python train.py --dataset="capsule endoscopy frames (Kvasir-Capsule)" --widths=[96, 192, 288] --attention=false --lr_schedule="cosine" --final_lr_fraction=0.05
Rows from block 3, named by matrix and row number. Rows with one number belong to one channel. Each number is 128 + 32 x the weight over its row's rms, rounded and kept within 0 to 255. All counts start at 0. Numbers have three digits each. After the name is the row's rms in percent of the matrix's.
# convs0: first 3x3 conv (model.mid.1.convs.0.weight, 288x288x3x3), inputs 84-90, a 3x3 kernel for each
# convs1: second 3x3 conv (model.mid.1.convs.1.weight, 288x288x3x3, transposed), outputs 84-90, a 3x3 kernel for each
convs0.138 100:105135128092168195139152133173122145187116159107123110214124100231156121115157108152122143146129134171182174133139154235129135172056155116160144151127140140159131083127182051170155178147134
convs1.138 098:055132092090086153136128115102132104175149060119132124165152124044124082138179083058143108146129146086122117107196156206147160184121182177129100196122086192107173118078102195164171174162159
convs0.139 108:149078172167112112084134080160113101090000029127122117102148107160113079144140100137138109119155153146116154200081169163182135114157122098136119103131083111115076153128158141068104148120107
convs1.139 116:131191181140184022081138079109149118077055158112093133141135141183097075154113100129156111163106049138080156112104140165135220135132087109119156144162155139106186193175138098135085130142128
convs0.140 086:169076144084161129122127107078098115233172162130161127214140085148116114101113084061087112187106126121177118124126146177136140128110117129167108085155040193117108101181112120132171156171119
convs1.140 084:167164116138118083105111137108113096150101081125136118138116117168116109119131121130133132071169167125138164120129099139136133168140079093040102096127155048114164114122156109081115107086103
convs0.141 096:137073106162178139170081160106166153148076149165172120100163183133121145127114176145088123133143166176123095143124125192209148181069093105164118142108174133131090135104090155150140175168124
convs1.141 100:130095099116070073183149143183134138160121098153117096142123117113022104102087076137161195081174172071129122151158093156088142150143118116082122096133148115114140176123154096142139180165126
convs0.142 100:101196138085123159085167129181152121160089108111121136118124179144148201131137155121125111133136091169130132071139133085147183114201102135067142146140136159075100187129124117193086110147159
convs1.142 096:137150125121144108144107126092151144090120148097087119116153123099115135093104143115116056135182057120169154121152167102082158063158141112009176086122125113162123105154123099133084107153127
convs0.143 116:135119127205173118142137122100120159131206049149101086104149143144194093170173112092121159112113126131119112125127189136221141154164141111187160079197118136152127111121106142148160162143160
convs1.143 126:140082075101095100107122082162149126172080089135130118146107125148115096099069116190122144141132115082103156116134118168137058126104124119194169130101178070143107090144192096184123129120122
convs0.144 100:084151075144135107166073104090146162130210185083126116141142144153156112135143091130132098114141179144117154216144139135164138140096221139118108126046166095172101152165108123162142141143187
convs1.144 092:118172154090120122163136140157147149099140127107134179223161090177136082105110109060094155125097172100111110000199134095119109139140108137150153168204133187154090136129138137088143144070156
convs0.145 098:143143133108164162117120078120110163055031172117146137125112131130131116148104120157134136123126118103118125192193088178154032151111146123173112111125090109073165080160081159132088142127113
convs1.145 092:134159134122084131096143109147107161134125139054117156123130119127163125144128129168106158110123117182136132124160136135121156140123115097142045139095109132186143119080128123147123153122161
convs0.146 085:156150129139150103114140188123114125083205135117159097160102053170130129069148135088104163113125111168116135089222169124072169063125238135142142142137096148119099097077177100092118165147085
convs1.146 081:129122145152135156130102161097082172150144147181148154126138118128138048058189162099113118136113118149179116085096195137125135192161169134056162149123148180149161148094163088144158108153217
convs0.147 085:085109110126118147081169137108087055046089100094105111129148135158133110153114129136106184135124176118100146079127178154154136160144189121142146153137061170120139135128144127181103105168195
convs1.147 092:126126115166066106149142119183143077184139149194154154162105145087123103138143160150128148174107149133190201108112107148139161136154091161159117122098088110146120086118083114073111110095122
convs0.148 094:137166133162176108093115122123165116131085078162126138155152155125114060110115079116158145092167129160119136109119152147096127085106133130137133119218151120120127052096157173133149146180135
convs1.148 107:119136156119121105065145083161164123161148119129060113126062145102158127129117143146200153169150196114113130106175158145125184127115156142135112133114107108151071077090127126116092158118182
convs0.149 104:133128115133128118073056068129137128133133119110059108096082098142127153130162135107135199120134117111100127150162127163155132134098149173074122138167102111113123112092154070110105128113126
convs1.149 110:105139201111094124128110137165255140128135093140195127120034155109106109156119149134146118150137122096147120144255148120140142142129152142255235144132121139128142114173116108141150091117103
convs0.150 097:166116135114101118152129121090164176164166060154126149151104167128132153100124111102093101163154052172109119134036123118117133134143093085155161127092125118125131146128083148213083148183153
convs1.150 094:082118128145142189106086132147180143097136181164087165159134143140185115105140136161161088135141111173156125141116121109154127100176108129105141130152151032109131127107082086113057156129183
convs0.151 092:138182138102091119148136102101141091155093091085122089125141092155158176077069112186136171152154116087083204097163139148187138119157149139080097057164153152126121156138142084133156065105093
convs1.151 092:132151207115133174086134154112183114101085098108085140119095172120116153125142099119112136157181131069091069120119105163142185167089109121129143130110163101090115140122112129189100114148046
convs0.152 093:185114093155125157154161118123161141151144171183127068094132127089095154098128176112087146117123100130131098141107122123171163082184110114158153120174171132086171144124098113118163135106130
convs1.152 099:095183113115163087106103081069109123088090154164129160134112143123125138152181165119162089137147125125155151158115139105109122151156105096181115129111136126129105121151134104130149138133126
convs0.153 083:141144103104160157147092134108196109117097185082109140133080122049108129084134118131101119118134182104108121082157191076086144143127109052118142095161098108157098112129112168159210119170163
convs1.153 081:174116109117106123136106133135129137093152174129141112137060168169134177109106116132174175170122110137093126123116123095115123095167123142127154132188145157100164129151150124106136153108146
convs0.154 091:070138085119161117108096116105095074095115110112111090125135095151104164103171094147157139189129127095141137102134134145078086113149143158057088101144128127078126133104137148178149146194190
convs1.154 091:139170096149098221155101140170118179159181166158086176176093180098155123134115188114163102197149122097134153135103063090164090113162174161125119113155125107094164107137106171089141103099042
convs0.155 095:156117116120148111096147115099083120104130084107073126108142116101105097111105152127072133112170113048129185212090102112118120150091083177127105132084068168091112159137168135151132082138150
convs1.155 100:123147146108103112124185111166102137210182141133055049130136118183105144159097114132078121108168163127167155091139083155176104113132151144133139100157160091041100137145141114096142136076081
convs0.156 092:169122136074177082085145094166146122188071088061138070162120115129115153132117136142165104091144070110137119137159180107177102191116124140166128142160113109148139170125144115111111086169142
convs1.156 094:111127155063106095171158110051093141099118064174118144141162070166109203144143125117125168082146134135140121123091112160163224167152111159108112168158151183136119113087132093167223133151089
convs0.157 083:118159103143129080051142140130154114096170093138136129105131102111158138114176118143145097128111111094129113051211143159112148022102124114112072076139187130088133123083092164143126120123201
convs1.157 080:129134178166077127095108105159135120140100113167149110124113166052142174114131093129137099158114105141085125120176108131111120177058119174168093084172106107139075163183145148106177127154127
convs0.158 139:120151161150082130140132115106120147103155082137073136137130107044134148109164055148176097112120105132102120138090158145170107128089144155141111139141133149153136137103138162144083119131188
convs1.158 146:129151147087115146149142134183096101109156144095132148087131121102150145132128155166139143129084117137093168159125132168157155118189116090147092121134159134094122111166093071124139081140119
convs0.159 116:143104102199113153106134131118125124044083128115132119125094092102088093135091096117131162109082103143099146090174170111187177096208120088118146094094094114071122131132124117090110150149157
convs1.159 128:102109195080147129159170141092100121111119063109118122095155210115142151102141137114172159132173158160130139143121145133184162135122156128193155141122164145162146123120160142169127134160142
convs0.160 147:158134161149087122137163165160131173118111133149111125139129145071074210079122185147134098136143092130109066125110146138106158136098141150157132129142126120145165153125096178125123113141201
convs1.160 155:119123133211168094202166119176112096132121120103128145088101117056116122107151147091133180095157194113129184139098136099115149122142161084085156103135223143147171080163189119140122145133094
convs0.161 089:117093148137129091163152160187077064097042082127123131150101146087088097136136148113111142115137114083175097071234138152121133121126170140148097188128093137078121104162148187151152116150165
convs1.161 088:146125099160133176136122165141157123174134153163143180088156149157138179153124094168082179155129139111126128125121118077146121122197140078187187113081072124083120041128139173093097160150123
convs0.162 097:159100150123122119112212096111153128138040100097146110115049135118085148117085090118109076153150083133148093153139159121195111124086101157055117135183123195031117131122146126083185130124116
convs1.162 101:155084127152099147097111108140125148079089128126099086138150101076134112105097102143061149160142059115123100104112086156090142087085155166117125188208143159157146127113091165109141136166123
convs0.163 096:135131074181060122133153162114102092070106073165156137150145108142084113127105114119112152103102122129097151091155135181095200123110110161118105156103070148121080160117157123145116138119161
convs1.163 094:144150168118131136134137163089129100139222178132194127139138122184127118100113150151137121125216128123148109097101127072145073140170152112100112155093161077057109076087109091117121128149116
convs0.164 099:070145119080174128143126128128112090124089132167093111139119153120143119147153167160127080170122116165087097112092132090167124139196171160056130104143087135052092131137107149085163111136154
convs1.164 094:143100104134121145147086205191139127138148116141136128092044111164130118148142129124124162127154127153180147139115118148124109069127080124168117128113130091211115088128156133104185140138150
convs0.165 086:136117114090154092107147126094142203153115178125152136092118133165137135117109094083109120107190118101135170114146122164149187097188113119197092114140142108152084141140153090137118109080131
convs1.165 089:096080053121144102142103156158128156048105100091079113214133163171120062132097149093127159103121152139135182124095172049198133175194169105118113157113170092164094170135104089099107126178139
convs0.166 089:173111190150110112077061093153198147064099051098071098129093153095134111092161105119087115147133134135121106108102085127146139092182112155059129121142143145148135159096125154155161123127157
convs1.166 088:175100128159127124113134116148171145098112158160125130156123155127155080074189117108065088134132132135154079147127110109133147146155088097149160106123150079203029098158139114182108110118071
convs0.167 107:134157155087113137117158126174086105007155069145110149114111147084099125149148127102136142209176145159140120160220171160069137173138094120116143108095140079123165123171062147112124147071209
convs1.167 111:123118156221157171098071070132157097222065102164141098131120117120126136135128138114132110084096082098148177102135126092097137171137142102136120104132163131101121179177125215118110101119110
convs0.168 098:123140103149112102126102126147144162148146134056029140110129138108104133149113068085107099116110145089158071125123129113071140115147154211082137130219119145112151107125123148115202087118140
convs1.168 096:204135165167136161147116118100144115102127133134140096155132106090145094098118114126122114100147149156115167152182150086142084128111096102216166179143138177174088097174097067144066097099087
convs0.169 090:133175120129110092118142103114103097121080155136112130132127108142129163135156156144102133107127130141140165171120161148143132134099146130068175137153116128183144152163138157161148121140145
convs1.169 091:131147102143136122140000157108088156118118191188182129140118117122113122122093135098166128133136115114157157151071110151187112113069094161186165114067124136146099130153137139152100113122109
convs0.170 086:079117158130101086141160128130141136116130174160196156111094126065132115073132134066147124082134153121102099137114107197149144193140128135120083152195138111201151116067128132114143074152167
convs1.170 097:104066082147156117146124077120127121183191088171157118082094187129073202136116133189098103112131152157126136178174159182164125139111115079088080123082139151150105104144185142178175126168205
convs0.171 090:130117161195200127128131140167136087124084103145136104145180113100129095163085136119187094108145129089083172143121104123148157063097108133130117205167145157176086125106087111216162162104173
convs1.171 092:161166169075100127072116076120127119136177102129160137133143125139120118124121142113121145148181180104112118094149151145168166164127116096103104173173139121080117092060136055116088122129063
convs0.172 107:139109111162093192150080144160100146133106023105138113120131112106119081119158113119138117110137159125114116135052134122092184121149155097103095156111123141176110163117105123111128132065156
convs1.172 113:142110113052132123083177136116114150172180157134108156092175103091084158156096112056111136081135110119065089145142164126145152154118114101139114099164099114088088145181116133154122098150149
convs0.173 093:081118139154117133120185119106132132116055126111107102143129154172039151168037071129087173158164160120075124137123122107130144081152115188123170108095104112129148133159137136136170129081170
convs1.173 092:138139139131147119158048195137057120170106096127164156157100139094069179150137082158104143134088110159089126164126135128137178103146124114124093169140128135111168085114101132116182104175159
convs0.174 095:086112089140119102118089083146115169135115155148128147014002018039006000030042042137101127080129114124111125150163109157133169131151172065115121118093103110075119138144142099122141055129187
convs1.174 087:115092124114099129146169131103151111131133135150130071096111114110126146130104112131148109158108103142159109152128105164137139172096141171085160156112071164084141155187157159152154116176147
convs0.175 094:151122077191137110165091065184156138092092162070123135133130179122163138158128176104160131150130151136137135130158187157156125116151143160142146178135126102071112117145130077085117161129049
convs1.175 091:137116103154170100146126150144086141112113181136118151122143110124090141106073094136107147148145180131083093164129128169124142146144131104124112121146059113086055109155115164117155102160187
convs0.176 113:147146157144138182168130126141107155111148109164097092123140175133102168156147127143114154105088086101123096147156107149088106165179142114085134098094118126151127093140117083114125152125147
convs1.176 120:124082077124147190118090117125060115129137070130071096159112093125064072119115080143166147132177168125126175098099111128121072105058092147189168109180090092104079083137096083132106106129142
convs0.177 099:121157185145182086112162058129138053090168164135132155109118118139161162140154135171147173168131206146099152106171176161112140127063139151109135047119110111168152166136121088157055130073186
convs1.177 098:169139116140104158103152142099163099121116103149143165143121178086117101138115115120127115125122137099150073087141107107078084152111153140123160080132158072095156089163104165125175136157114
convs0.178 108:118148129121124107131167116159114123125073106114094133144146099126108181125124146125203096146149059141154102147101114127128105135134115161127135135117178127118090201136116108154106142125124
convs1.178 106:135105133136117105102148126112123072142164119128117181111117144192148129132066161104095147147125181152109115113132166076175184121127109124133101085107080148082152173115148151167130160144114
convs0.179 092:123096131103101057116125083104109130144112083160168178096116167085126159062127179124086125093086131092151115104123130098174121152157144159107154179173097137125120179155100113088211147104119
convs1.179 088:085118113175105126133120118092132106150113056069149134165131141137197186154125131147127126119111115118131146156147110160083128089095104149135131167132117151182128144134131124130139135149176
convs0.180 091:097147122177136127150152204130120136174152123136122132055126115125182111149113117147150159095128096193150118115069150225168114176151121142125129215057176133153138066155119130122151115135111
convs1.180 098:111157061110162057137067117150136103096132075102129103092142111102110140115153148151145131145137127150145131142186143145142101095102069186124175144099074123087080102090132136136113142089143
convs0.181 093:135187110140132096110070101107133160114178081141089103141148193161166088180117150108158148101112119128134108204175125132157169156173130091132072167154108061126149088139143128128104145129106
convs1.181 094:103041150119097146139120075149223155123150136083104092126151102152125183143161064118105108108106126146117133099255137125083134124083148092111181111122107135180121154147116128182110140133165
convs0.182 098:156121135100159112128167110164171129131109140085142086100111157122150114078173095152126141212158172148161195096131133121205160116112169125114111089112146101136115140103115163111255128150108
convs1.182 098:138074101199127116103121159172117177174165123131087134135127115188159141157163144147122128161123157144134086095114068087136124134130099148134151128175212130069102105135092145053128118081086
convs0.183 101:156073150142104109108108145123084138097105110120065083149131070100058175147151173102134187161158113172076161068170183137153100124142162136000110113095115152080131127108146117126122172091143
convs1.183 103:102079115126152135121107170179135099128149119164119143110130150114132110136125099081138190105113123107149117117048123138145124108120151112004093106130140109219141130114088183142134138126193
convs0.184 094:116142170123104128180136134177168130097074098092110122155120180119069062099094078107117077098092136174124106143135118116093121092046191071183143105170123132104118122179131130177070104124141
convs1.184 096:122113048114137124117130169062143114101119157121158121175089117107153116166174084102084120159079129115211152096179093140109144119185138176218148082093104114105150062109165174104025118121129
convs0.185 100:131110149109136147171126138143126109164104113172127158142141118118135136098142148165158125155139171138160157137134110153208142127114103056078076130106131142092104153143128154107084085118134
convs1.185 091:124147119108123115125151143109141105107133111057109089103110132166137149159153102088102116152146113117147073097141187116113118141115089154112087139071125092114137197183151120169139122143157
convs0.186 104:155149135105228122143163153105105080231018105066151117118109136088111092090085106152140083172143075164108169109140153151201152148150130132142109118118132118142110112095162093123143100158132
convs1.186 119:178103101115137087150206128133108122198174109122129143062141120085110092089081112163081153156139140130146114138135117179158121153156114130137154109136122169090148091143142143183142161128150
convs0.187 106:141115130213115149162167079108111105066017099110133108171161132150133168149143124138106159110151144202153136119131134103180106121133088128137106115176165074119137150104092062040122184122160
convs1.187 104:177120171072132076128163150203183087096159104138150107142074167105130144151094143099139163191131143161181121113113104123045148118067114136143136139122164161146105112120070160161182121133112
convs0.188 103:113155081163106130140135106157158127096000113165116150144145125151129141099143103121151147089136143097190128092045142202119080188162113182095114150051130103042133140101115165048066144112108
convs1.188 098:093159128147132096164151149114124102097160093152068123153178151057118135099092146147118143144171149133134108203150120091064170115184180134138121070129075088055107163096141177130133109184102
convs0.189 098:105156101111112115132171079116140064101058091148085128101102115117150087114078101142108124107129139105146138105095138143184084134109125164029173112131110128180102101054116147140138134193157
convs1.189 096:094110072169139135171138073112136114144134124110114152149089149118106112107165138126099158092103139094173100117060106159123116133154156136164152111127173129160109108118121123116167134193111
convs0.190 100:137188142069130066103076101117094108049171030172073112104094120103122092101126064127106114100136116130138115111146092207062135112086154119067142108149147109196113149112169118189027134092093
convs1.190 095:147119152200143182178107112131159143150150128152138171103114141134123067131058115087154153141076192163104148162173105185205132162095208142079110103152139154147116082181117100042156130120119
convs0.191 091:138107089141139149146114098105087096114136162094102181110131098102117151131152121158111133113172130102115099121154098216133086135170049138068152153146152141142153150141115140150037110129130
convs1.191 090:154096132098042133177197123103113115132124158162159177192150162109130194144129137106135150165167193096164138151101062143096051150102131135149105073082120140121123153166120142127209090102202
convs0.192 116:105113120095110195108078116133090084125038100142074089118121148096105139090131115093120144135149130127115158137131091192118131117148098173132114113072106117204109122155131086083134126076094
convs1.192 126:153111121115155155168068118120161097148119102149135132142099091095127146076093162161132159089152155137142176132101125196144138129081149155141101123167141123202137112189135146161172120090108
convs0.193 097:127101154103092131161162139109170172095115122125113168090131138114182121133115107134153110136113157098236105152114132087157161081207097117048067087099154174108074147124120147152159093092146
convs1.193 092:126138098145132126157184103192157139131157156121147165080181163117116124112162138185120126128161166164112123162070108153122101143164146157153106187120137166156158148144129080126090117146128
convs0.194 097:154121117059068161182115144122154117131084199123145162116143107140111110137131113157127131126159130092144162177125147195052112129179152064123223117128134123134124137131081182120083150154117
convs1.194 091:138126140203156096164110187098145117047105121107154110117103108096085107147120112164143144146126127135152120144111167031171116124113083051169170127123085068137133101151096132136108142123144
convs0.195 099:120079140118147139087108108130075128109148147070166114128163137121104145126118144131149129140134142157155148113131171128122075118073118135181149157125168128038141141121118178143078099119133
convs1.195 099:156192151116080126161165107154128095126093164145134121129109096091125119156065080136124131124146129140103130102111155147119116085155179160177166128116143135077165182085141114104124135155151
convs0.196 098:167121113099106143153195129098124092055102101150110163142096122122117095117062088126066118121109094100138112096060160143109179139099174127186114129122137143164096112162116146129129074069102
convs1.196 101:103084089143116131138090126125099101117145125054144091164193129140077154096224147138129114116123141135132131116122120160121145102105105162243151121151095123176150135100095123097147122128131
convs0.197 105:134149087105108140110131178120145124122112087108095091127135157043137207117125138083118126239150176124107153200109122113186111096124120128120155117095107111160121167151094192147185059180131
convs1.197 111:148087121164134125204160136098168112186127144123118154122117115106126145075136151160079136124093087174073116127169135227142130129128097126168145141156155127165094108134130121126085100105092
convs0.198 101:103123175104116125145160147090106133139000092107158113106118094144149136108116137167173093045157194095102106131147170137200122140169124110155098100108086154145085137109131089152089095117168
convs1.198 102:122133100095128113089165092185132117083087145058147162140107138140069144199162146172111129133161146087088095132119128190095148163128187176157133171167108132155137135134114126116174093165176
convs0.199 094:116134148201138127146172136138082166134104169108133107118125125086093116109116162135152104129136148142201123113183174200240095171164178173160164078110135131126129140098131113162096143128069
convs1.199 093:134136162091105105151106158134126167108121176068118162103107115099134150149109129098082132105159158142132136179107151224089148089114116122172146109171178159099166194134138084188179105182171
convs0.200 104:151128159158127148134104109149041133142073125129047171154145100125147124186138157114107101122140157114107158107154136093122145174121154141255101135024129118053090159145098107168135139214104
convs1.200 114:141203168140136104152081107154114111145171108128115145132229147189115164123173135157179126160134099163160125105068123116131126114124133182102158105162085131045113134090115145151147098143148
convs0.201 098:130111147105139080157078122123076092130188136137156138137086112111121126111087102144127093191111105178090082099148125140113110153115115135208121149096129112088186103134146112128166128088087
convs1.201 095:120124111157142097145181153143188146176175152179106126145123107177143084098084174174092105112102084124072106142134111136162156091213140144187153169189114105134091118130142162154113155072128
convs0.202 094:140102116175164142126171130156138114181138121177113044136147139145144133196137122173138139137129164102126150185111160133162145151108128146097130116106135167160167170139127011102136204129095
convs1.202 095:152101128127161130081122081157083164123150133173101119131128116137183157112106100111212147130152132145166087177146122170111116145121145103092072114113108145101124155121068138134193117119080
convs0.203 093:099149108141188191113140075145170125161058067093110149107102160111117123114118122108102098143134153098106114149117102128169154125121110150092144131155133140102103107120126147119143117129125
convs1.203 093:195145145057129111092147158121099148090091145140141128110091158127111135162108104116126161070136157118109079094116132141148120219169124119188144151104200167139122141113108081122194120131125
convs0.204 101:155154152192091157089103134087154109110099180150117142129115075123070146138087152131107131140124166162112106129060206129063135122101103156129108088107142093127132098096137109160106192140137
convs1.204 107:079085126090105029140123105111119151088141129180144159173166092214198200129155151105182063128079116141129105168166117108112174065163102128089115153169102150088103114100048082118050064078084
convs0.205 106:164169108076158181122162157144142149092116027145127120111151108145127066110157149109118134124124126156131129149141164110052129091098124116130104158091149108142154153097183200179147156151166
convs1.205 104:160131141171173177165130155077119131074135214120097098116121151155111112138131112159135107122089124116143085111149120030166138115111148068100149162126131136162106125128116133118155094138133
convs0.206 096:139152148163110137169095088115106139132163153153124157137120129133185132162219117139168135125137195089169115146143141115135201130129144103119100070128109100188103130163148107115129132163154
convs1.206 111:163090101113126089103086097144162159139166137114177202144051133163118135125152127140122078118089094123133115169196170079178174130080153129027126169091111106254169125125119133186141159124132
convs0.207 079:124104130177155092165086128124142149193139133073147118106198141084111153109136069144170067088076152073141136098114095087083059229107135121134201098132087180128098152134165147135215146156125
convs1.207 079:137164124142083070145150064121162169198151163144108142187155156106151172153120108137139147168148147128083127121197105152134109156142161090110061131123136103170107079159147079121117121146101
convs0.208 102:156123145060160084148128123112124062135033155182158130117159122089080071123144166099134108158151179146111124177084190122123089130146100100166151095077081100153101139119106155149091104136147
convs1.208 099:138127150121117164114129077155117161096146107138116191110156170218172165161126163177121141036135108110161115121119115069107157123138054097111164122131135135085152152172202153147106114119065
convs0.209 097:128129122087111096099083075163105167144142217126118155113161154082111203117140152104146147148138181081126174135090122108157077159082124133125082152150091206000115103081123127217165107122121
convs1.209 094:125115132155084149109146106105124093167192133118144148155106163126159092116134090094120149144129087094196139110093130085125109154167130090095093120086155141071182147131131092091108115199124
convs0.210 101:120171125101161102141106137068134141137104131103157094111140123118112099093126127145134113105149094130072100119071148121195072170143126143158167158089087191174145124127143147108107101105106
convs1.210 108:094097113148129124145094145142123113146106152108144103096157088166127105126254069174114096076094111108153167171135113114061125124205100093075079178181078160143215182152132138140149128160134
convs0.211 108:135129107128114116110104128151120128146093141128094079188173156125080129165083127124148144104177124144121158114113144100116091112136179116037105130106118177000145093131153111126190141149121
convs1.211 106:120089133121070086170109149164145112087146130173125165130149122158134168135008152135147090142115175097131157075155111098103134140200150093077100161164131140115116082138120092123127104158086
convs0.212 116:124090125165129124124127152164117139115139128092095189122155154103098122117087170097081087073094084089127061129095117145102095117136139154181127122143165127186152131120142072134157131167113
convs1.212 123:146176141136138103109156109187171155161128077149172176153153137138119173151136153088109146136185149105145176169225168140118138148161174124088134128110116123088131126122085148124099112108141
convs0.213 112:151124134110111130139128106134133135148116110128113144157079123170085122182075128103079108084127135116093140156138159113128140151121161112120149151120131140110123047123119134168088129126124
convs1.213 119:123123136186158096156103130181136079158125098158132123138087124137085122170138139125195155167208104129156108169135178112149189142156161096082102081088160151181130066074171113089058105105145
convs0.214 100:146129143183153178178111067151079142185047086092113116124129072124094138093114136123152078144191079112118124097146126070237100186110065139151104143089091173154114109145128111126100113123091
convs1.214 095:144135124125130129094049137062155127095158175102140198114152181108144151156108111122156142205063100180138119084119125161069155105041156127050147163111148119088059140105150163129144103105116
convs0.215 090:090139195174131156128120092125129130129088075094051151149127155130088169109173111112159139119137137093115162132129097139148099151187131137166125107085124116130096129109163157130180124192146
convs1.215 091:109133165108091069077056215143079152112122170099151165136104178164138078158119067147144148110159147083159196111143138175152097135172144160121101142150148145071155140082099124132074126184108
convs0.216 096:137173125119113177158152240116192105102158076121130100141140108100121146110109179119148167184155132137088111105055129089188054118135092096119176148133107105135155148119151133215114145137111
convs1.216 093:083123111136079181062138132168064059129115185152113154122100141005095182150184120122101090146122095130060149194120130181084101093142138139111111158120123153181138181083137076087124081155118
convs0.217 115:138150094119142143087088146154111074119063111138116121116123142139114110153108107117080138142121145074078129081122105179124106154125131139192124143101136143134125102110095123094163106103110
convs1.217 124:131190101096124150120110106092146127099135121092122120145178120132172136108170135166207137135140147124171148103075139156131130178130097102114121156182126136116106167090150109101124141083125
convs0.218 094:068116118121099114099144143141071167122189131105105133129116126127130140107140117100084086149159131123098124122147164064146188125120103129125212146137127100132138161056119093115104115102109
convs1.218 090:096177093087173128123137184133124118123125140078140088106101115122104145166169098144129106179128098130131160155106150146141158130105215102073128110099083129107096145104149096089116134153083
convs0.219 097:120142112183175093124116084169137052156089073129150116163128134073100198206136185163122128126184126127162135077131119138177103170108105121191142102110088167119150136174158170110125109180108
convs1.219 099:143117147095112011132128119082095160139145097148135113078176172111137187123140159141140127091092088150123116104137116116148188096140155138162150156144206090135172125127158096138178110086099
convs0.220 097:136106132146110147160133123109095114191159129134166165110163174087138146112113110081107161137141119096163143117140126179175090184069118152071187114124150110173127150111118111152122130157177
convs1.220 097:147097116115122116191130126094087115166125045134134073139135085095158087148156175097101226120077094122100148113097129243120152202163133140122128120160137141174109085138114127145122127104127
convs0.221 106:154138127090157144102113113132095127169055098149039143154157166155146126109184093096133125138159126141170130110118121058119155107116120148193164109175121090255132083105076102117167142110120
convs1.221 106:104142124128136103148108178095086124135087141130195146165119134153096093106164143195160153155092097116081157113141105139109107148021139114070123145190136160255144142159130072118149123111121
convs0.222 100:073119138163143074156101126155197103147132147114184136130135144156136141152132173159067117100107113121148137121080132099089112103108095069203108121151138042202107153077148115155095148104076
convs1.222 095:121201079126133151129164160133132113085097096094121125130172119213119131108193098106101166104124184111132100150095130113124061146125081097136107144100143178107105117125139175117155104152146
convs0.223 090:154082111099046144090094154110192162071195142156116147095084053135093036189158106170150112155143152123136142148145148106140192128153127127158109092241140093135076158129115146090138109134159
convs1.223 092:143072142111058060122051141082133107085071123189111145119131104068143102152121160108106124160122131174131135189125104086087148067091107122152158083086147122108127111193105140120118133077126
convs0.224 097:111140140146090083108107137132085156153155074134136143141111074129118097107122083075166145183183112116157123178120018161180102174161113124126117091172114117128107144130076117185217140132145
convs1.224 097:172114147109090208110110131093118107115061109082123118125147146042115056110104103111136107197132064069102189165095175182131074136143139156138118172164163144117115153137176114078142187125138
convs0.225 106:109143153118158148090161152136091081111139107136102137151099059126152091163204127127115089087143139072134121154105172102036091108010125172092137157126140114053089097155158115164158156175134
convs1.225 103:156156181159094056122126122116156208084168204085171163184141147177160201184166152073092146155153147143152099145094130108103125132138140136130126125070099154098089098101099137121185151169114
convs0.226 104:127179154171198138116120163108158109094088104137148126120169142144154131120129130142118105101083159158133107113143109182122121104074118106084154148148211145119157124122151185243140158096135
convs1.226 099:126155140151085094168077175098161145129100134162090131147104125121146108130071093092094123142092134153118155128154190155120143084075108199158135123119172115137111157157101149103062126179124
convs0.227 085:101115120126146169144151152094104103142174054085138121124164207097199241105145113135116127148131133126161136170099070145084072107120104146101119162093152153106113136178135093198117172135109
convs1.227 083:127141125129114089138187145097117105165135121082118122167171178038141137137073138086151099128098104126194143164115184184116075212142116184153088105075089112090126126184198110157147122111097
convs0.228 107:143095122106105100132154153140145145108107081140167177151088086157119125156106133195073173130047163082125104143122131046219188124117124126138166128167121167134132089130167160116079090120121
convs1.228 106:106137149117173133152170162130118104086076128131153099107144134175130124146127083127126107138130091081144140112132148009071145145161146100105121104167138142133131095146127119132112134125162
convs0.229 100:093120100152136154158167094102146171125114124102143163138160147109129134131150143118134124171150121079140148118073099102135155138123164099144115186152071141022122069118090151111144145080155
convs1.229 102:174084081128141054128178129132084165171171142102132121139153159112167200183085148123148082162122113118097131101120147139133147136179155054123048167042119115155123147152091125153076167153156
convs0.230 098:136134138136191165124122180120125127076093122082139145126185106150090163132204127074145159158234178117084133113085070198169144112111145143124083172073166183177100138171067100203084162120072
convs1.230 097:078122148101071117130082093070136143075113113082156128116154112128127040122136193136103151081136157128087106090106134129095152156153096145038080124161129136070098160119153087069183205175160
convs0.231 113:140070122086151125111150145119066090128119133150156102128105143115125174125122132165152135136105108119139104125094155193087103140154131131094135122115127146201161128135120137114117168094122
convs1.231 108:125084158148174133125140114122085105161119158135081116134201129147123090075200193155099152151108127119134107137104126169132131148120135154082112109157149152119075141130144144095082106076135
convs0.232 109:109144175099087206137083129151144160073219136116095110090139142093118158127151132126131090250151080104120128110120139181143222114099099164120136093157198106117140080102136166146147124134095
convs1.232 119:103095096087049097111140152072102118157085076129123116148121137070097103121163118130109084127112118165098103156102103126185201126120144122145153115162175108101133164127116127143145124122150
convs0.233 103:124116139101120078192124164119091158128165166127091125078143148191142130129165149102098149149142126162152096099152137092067108126136143136052096095139141126240196125092150183155193142114084
convs1.233 098:038033056164158123090083095118158081072095090096140105163102166113130147117153177140116139083089114081094155102115117090186135126132096095099163150123148162154134211224151094111058174159162
convs0.234 115:132155122091071139084150111135088153158171075124000124119107165158071127131102114111112107156162120146116117133169084096102095076133164132063113162012135171053162155135108115094134096091087
convs1.234 112:120063148142164152150063094160167103082068085119154124123110152127066099143193118130186187173084120153120141143141146098113117171120117115057156138213147124221112170206151122139162139129089
convs0.235 098:104156125126139104133090180123092112068108171161103122125124148140147147134158153074110089087100121158181142099156147118121153140120091127162142150075164214115091148121127168139170132174089
convs1.235 093:101146093146138140111052149121129085025085104125152135100120101114115103106157120108066129079090164107156097151145097116117156057123160203152108109169181146106127190114082127137161114077099
convs0.236 094:139135072180122078072094126109100115142093099121099106124139112143158111136137154086100121087132108145133105150098118196107134119073116125121162108088140170144141171142113138174085143106172
convs1.236 092:119130128132092135126141202127104114080118181077165125103160131137152126120107117158091125146125153089111151091127124178144098164152104139107149120135100113151122123096166147102095115137132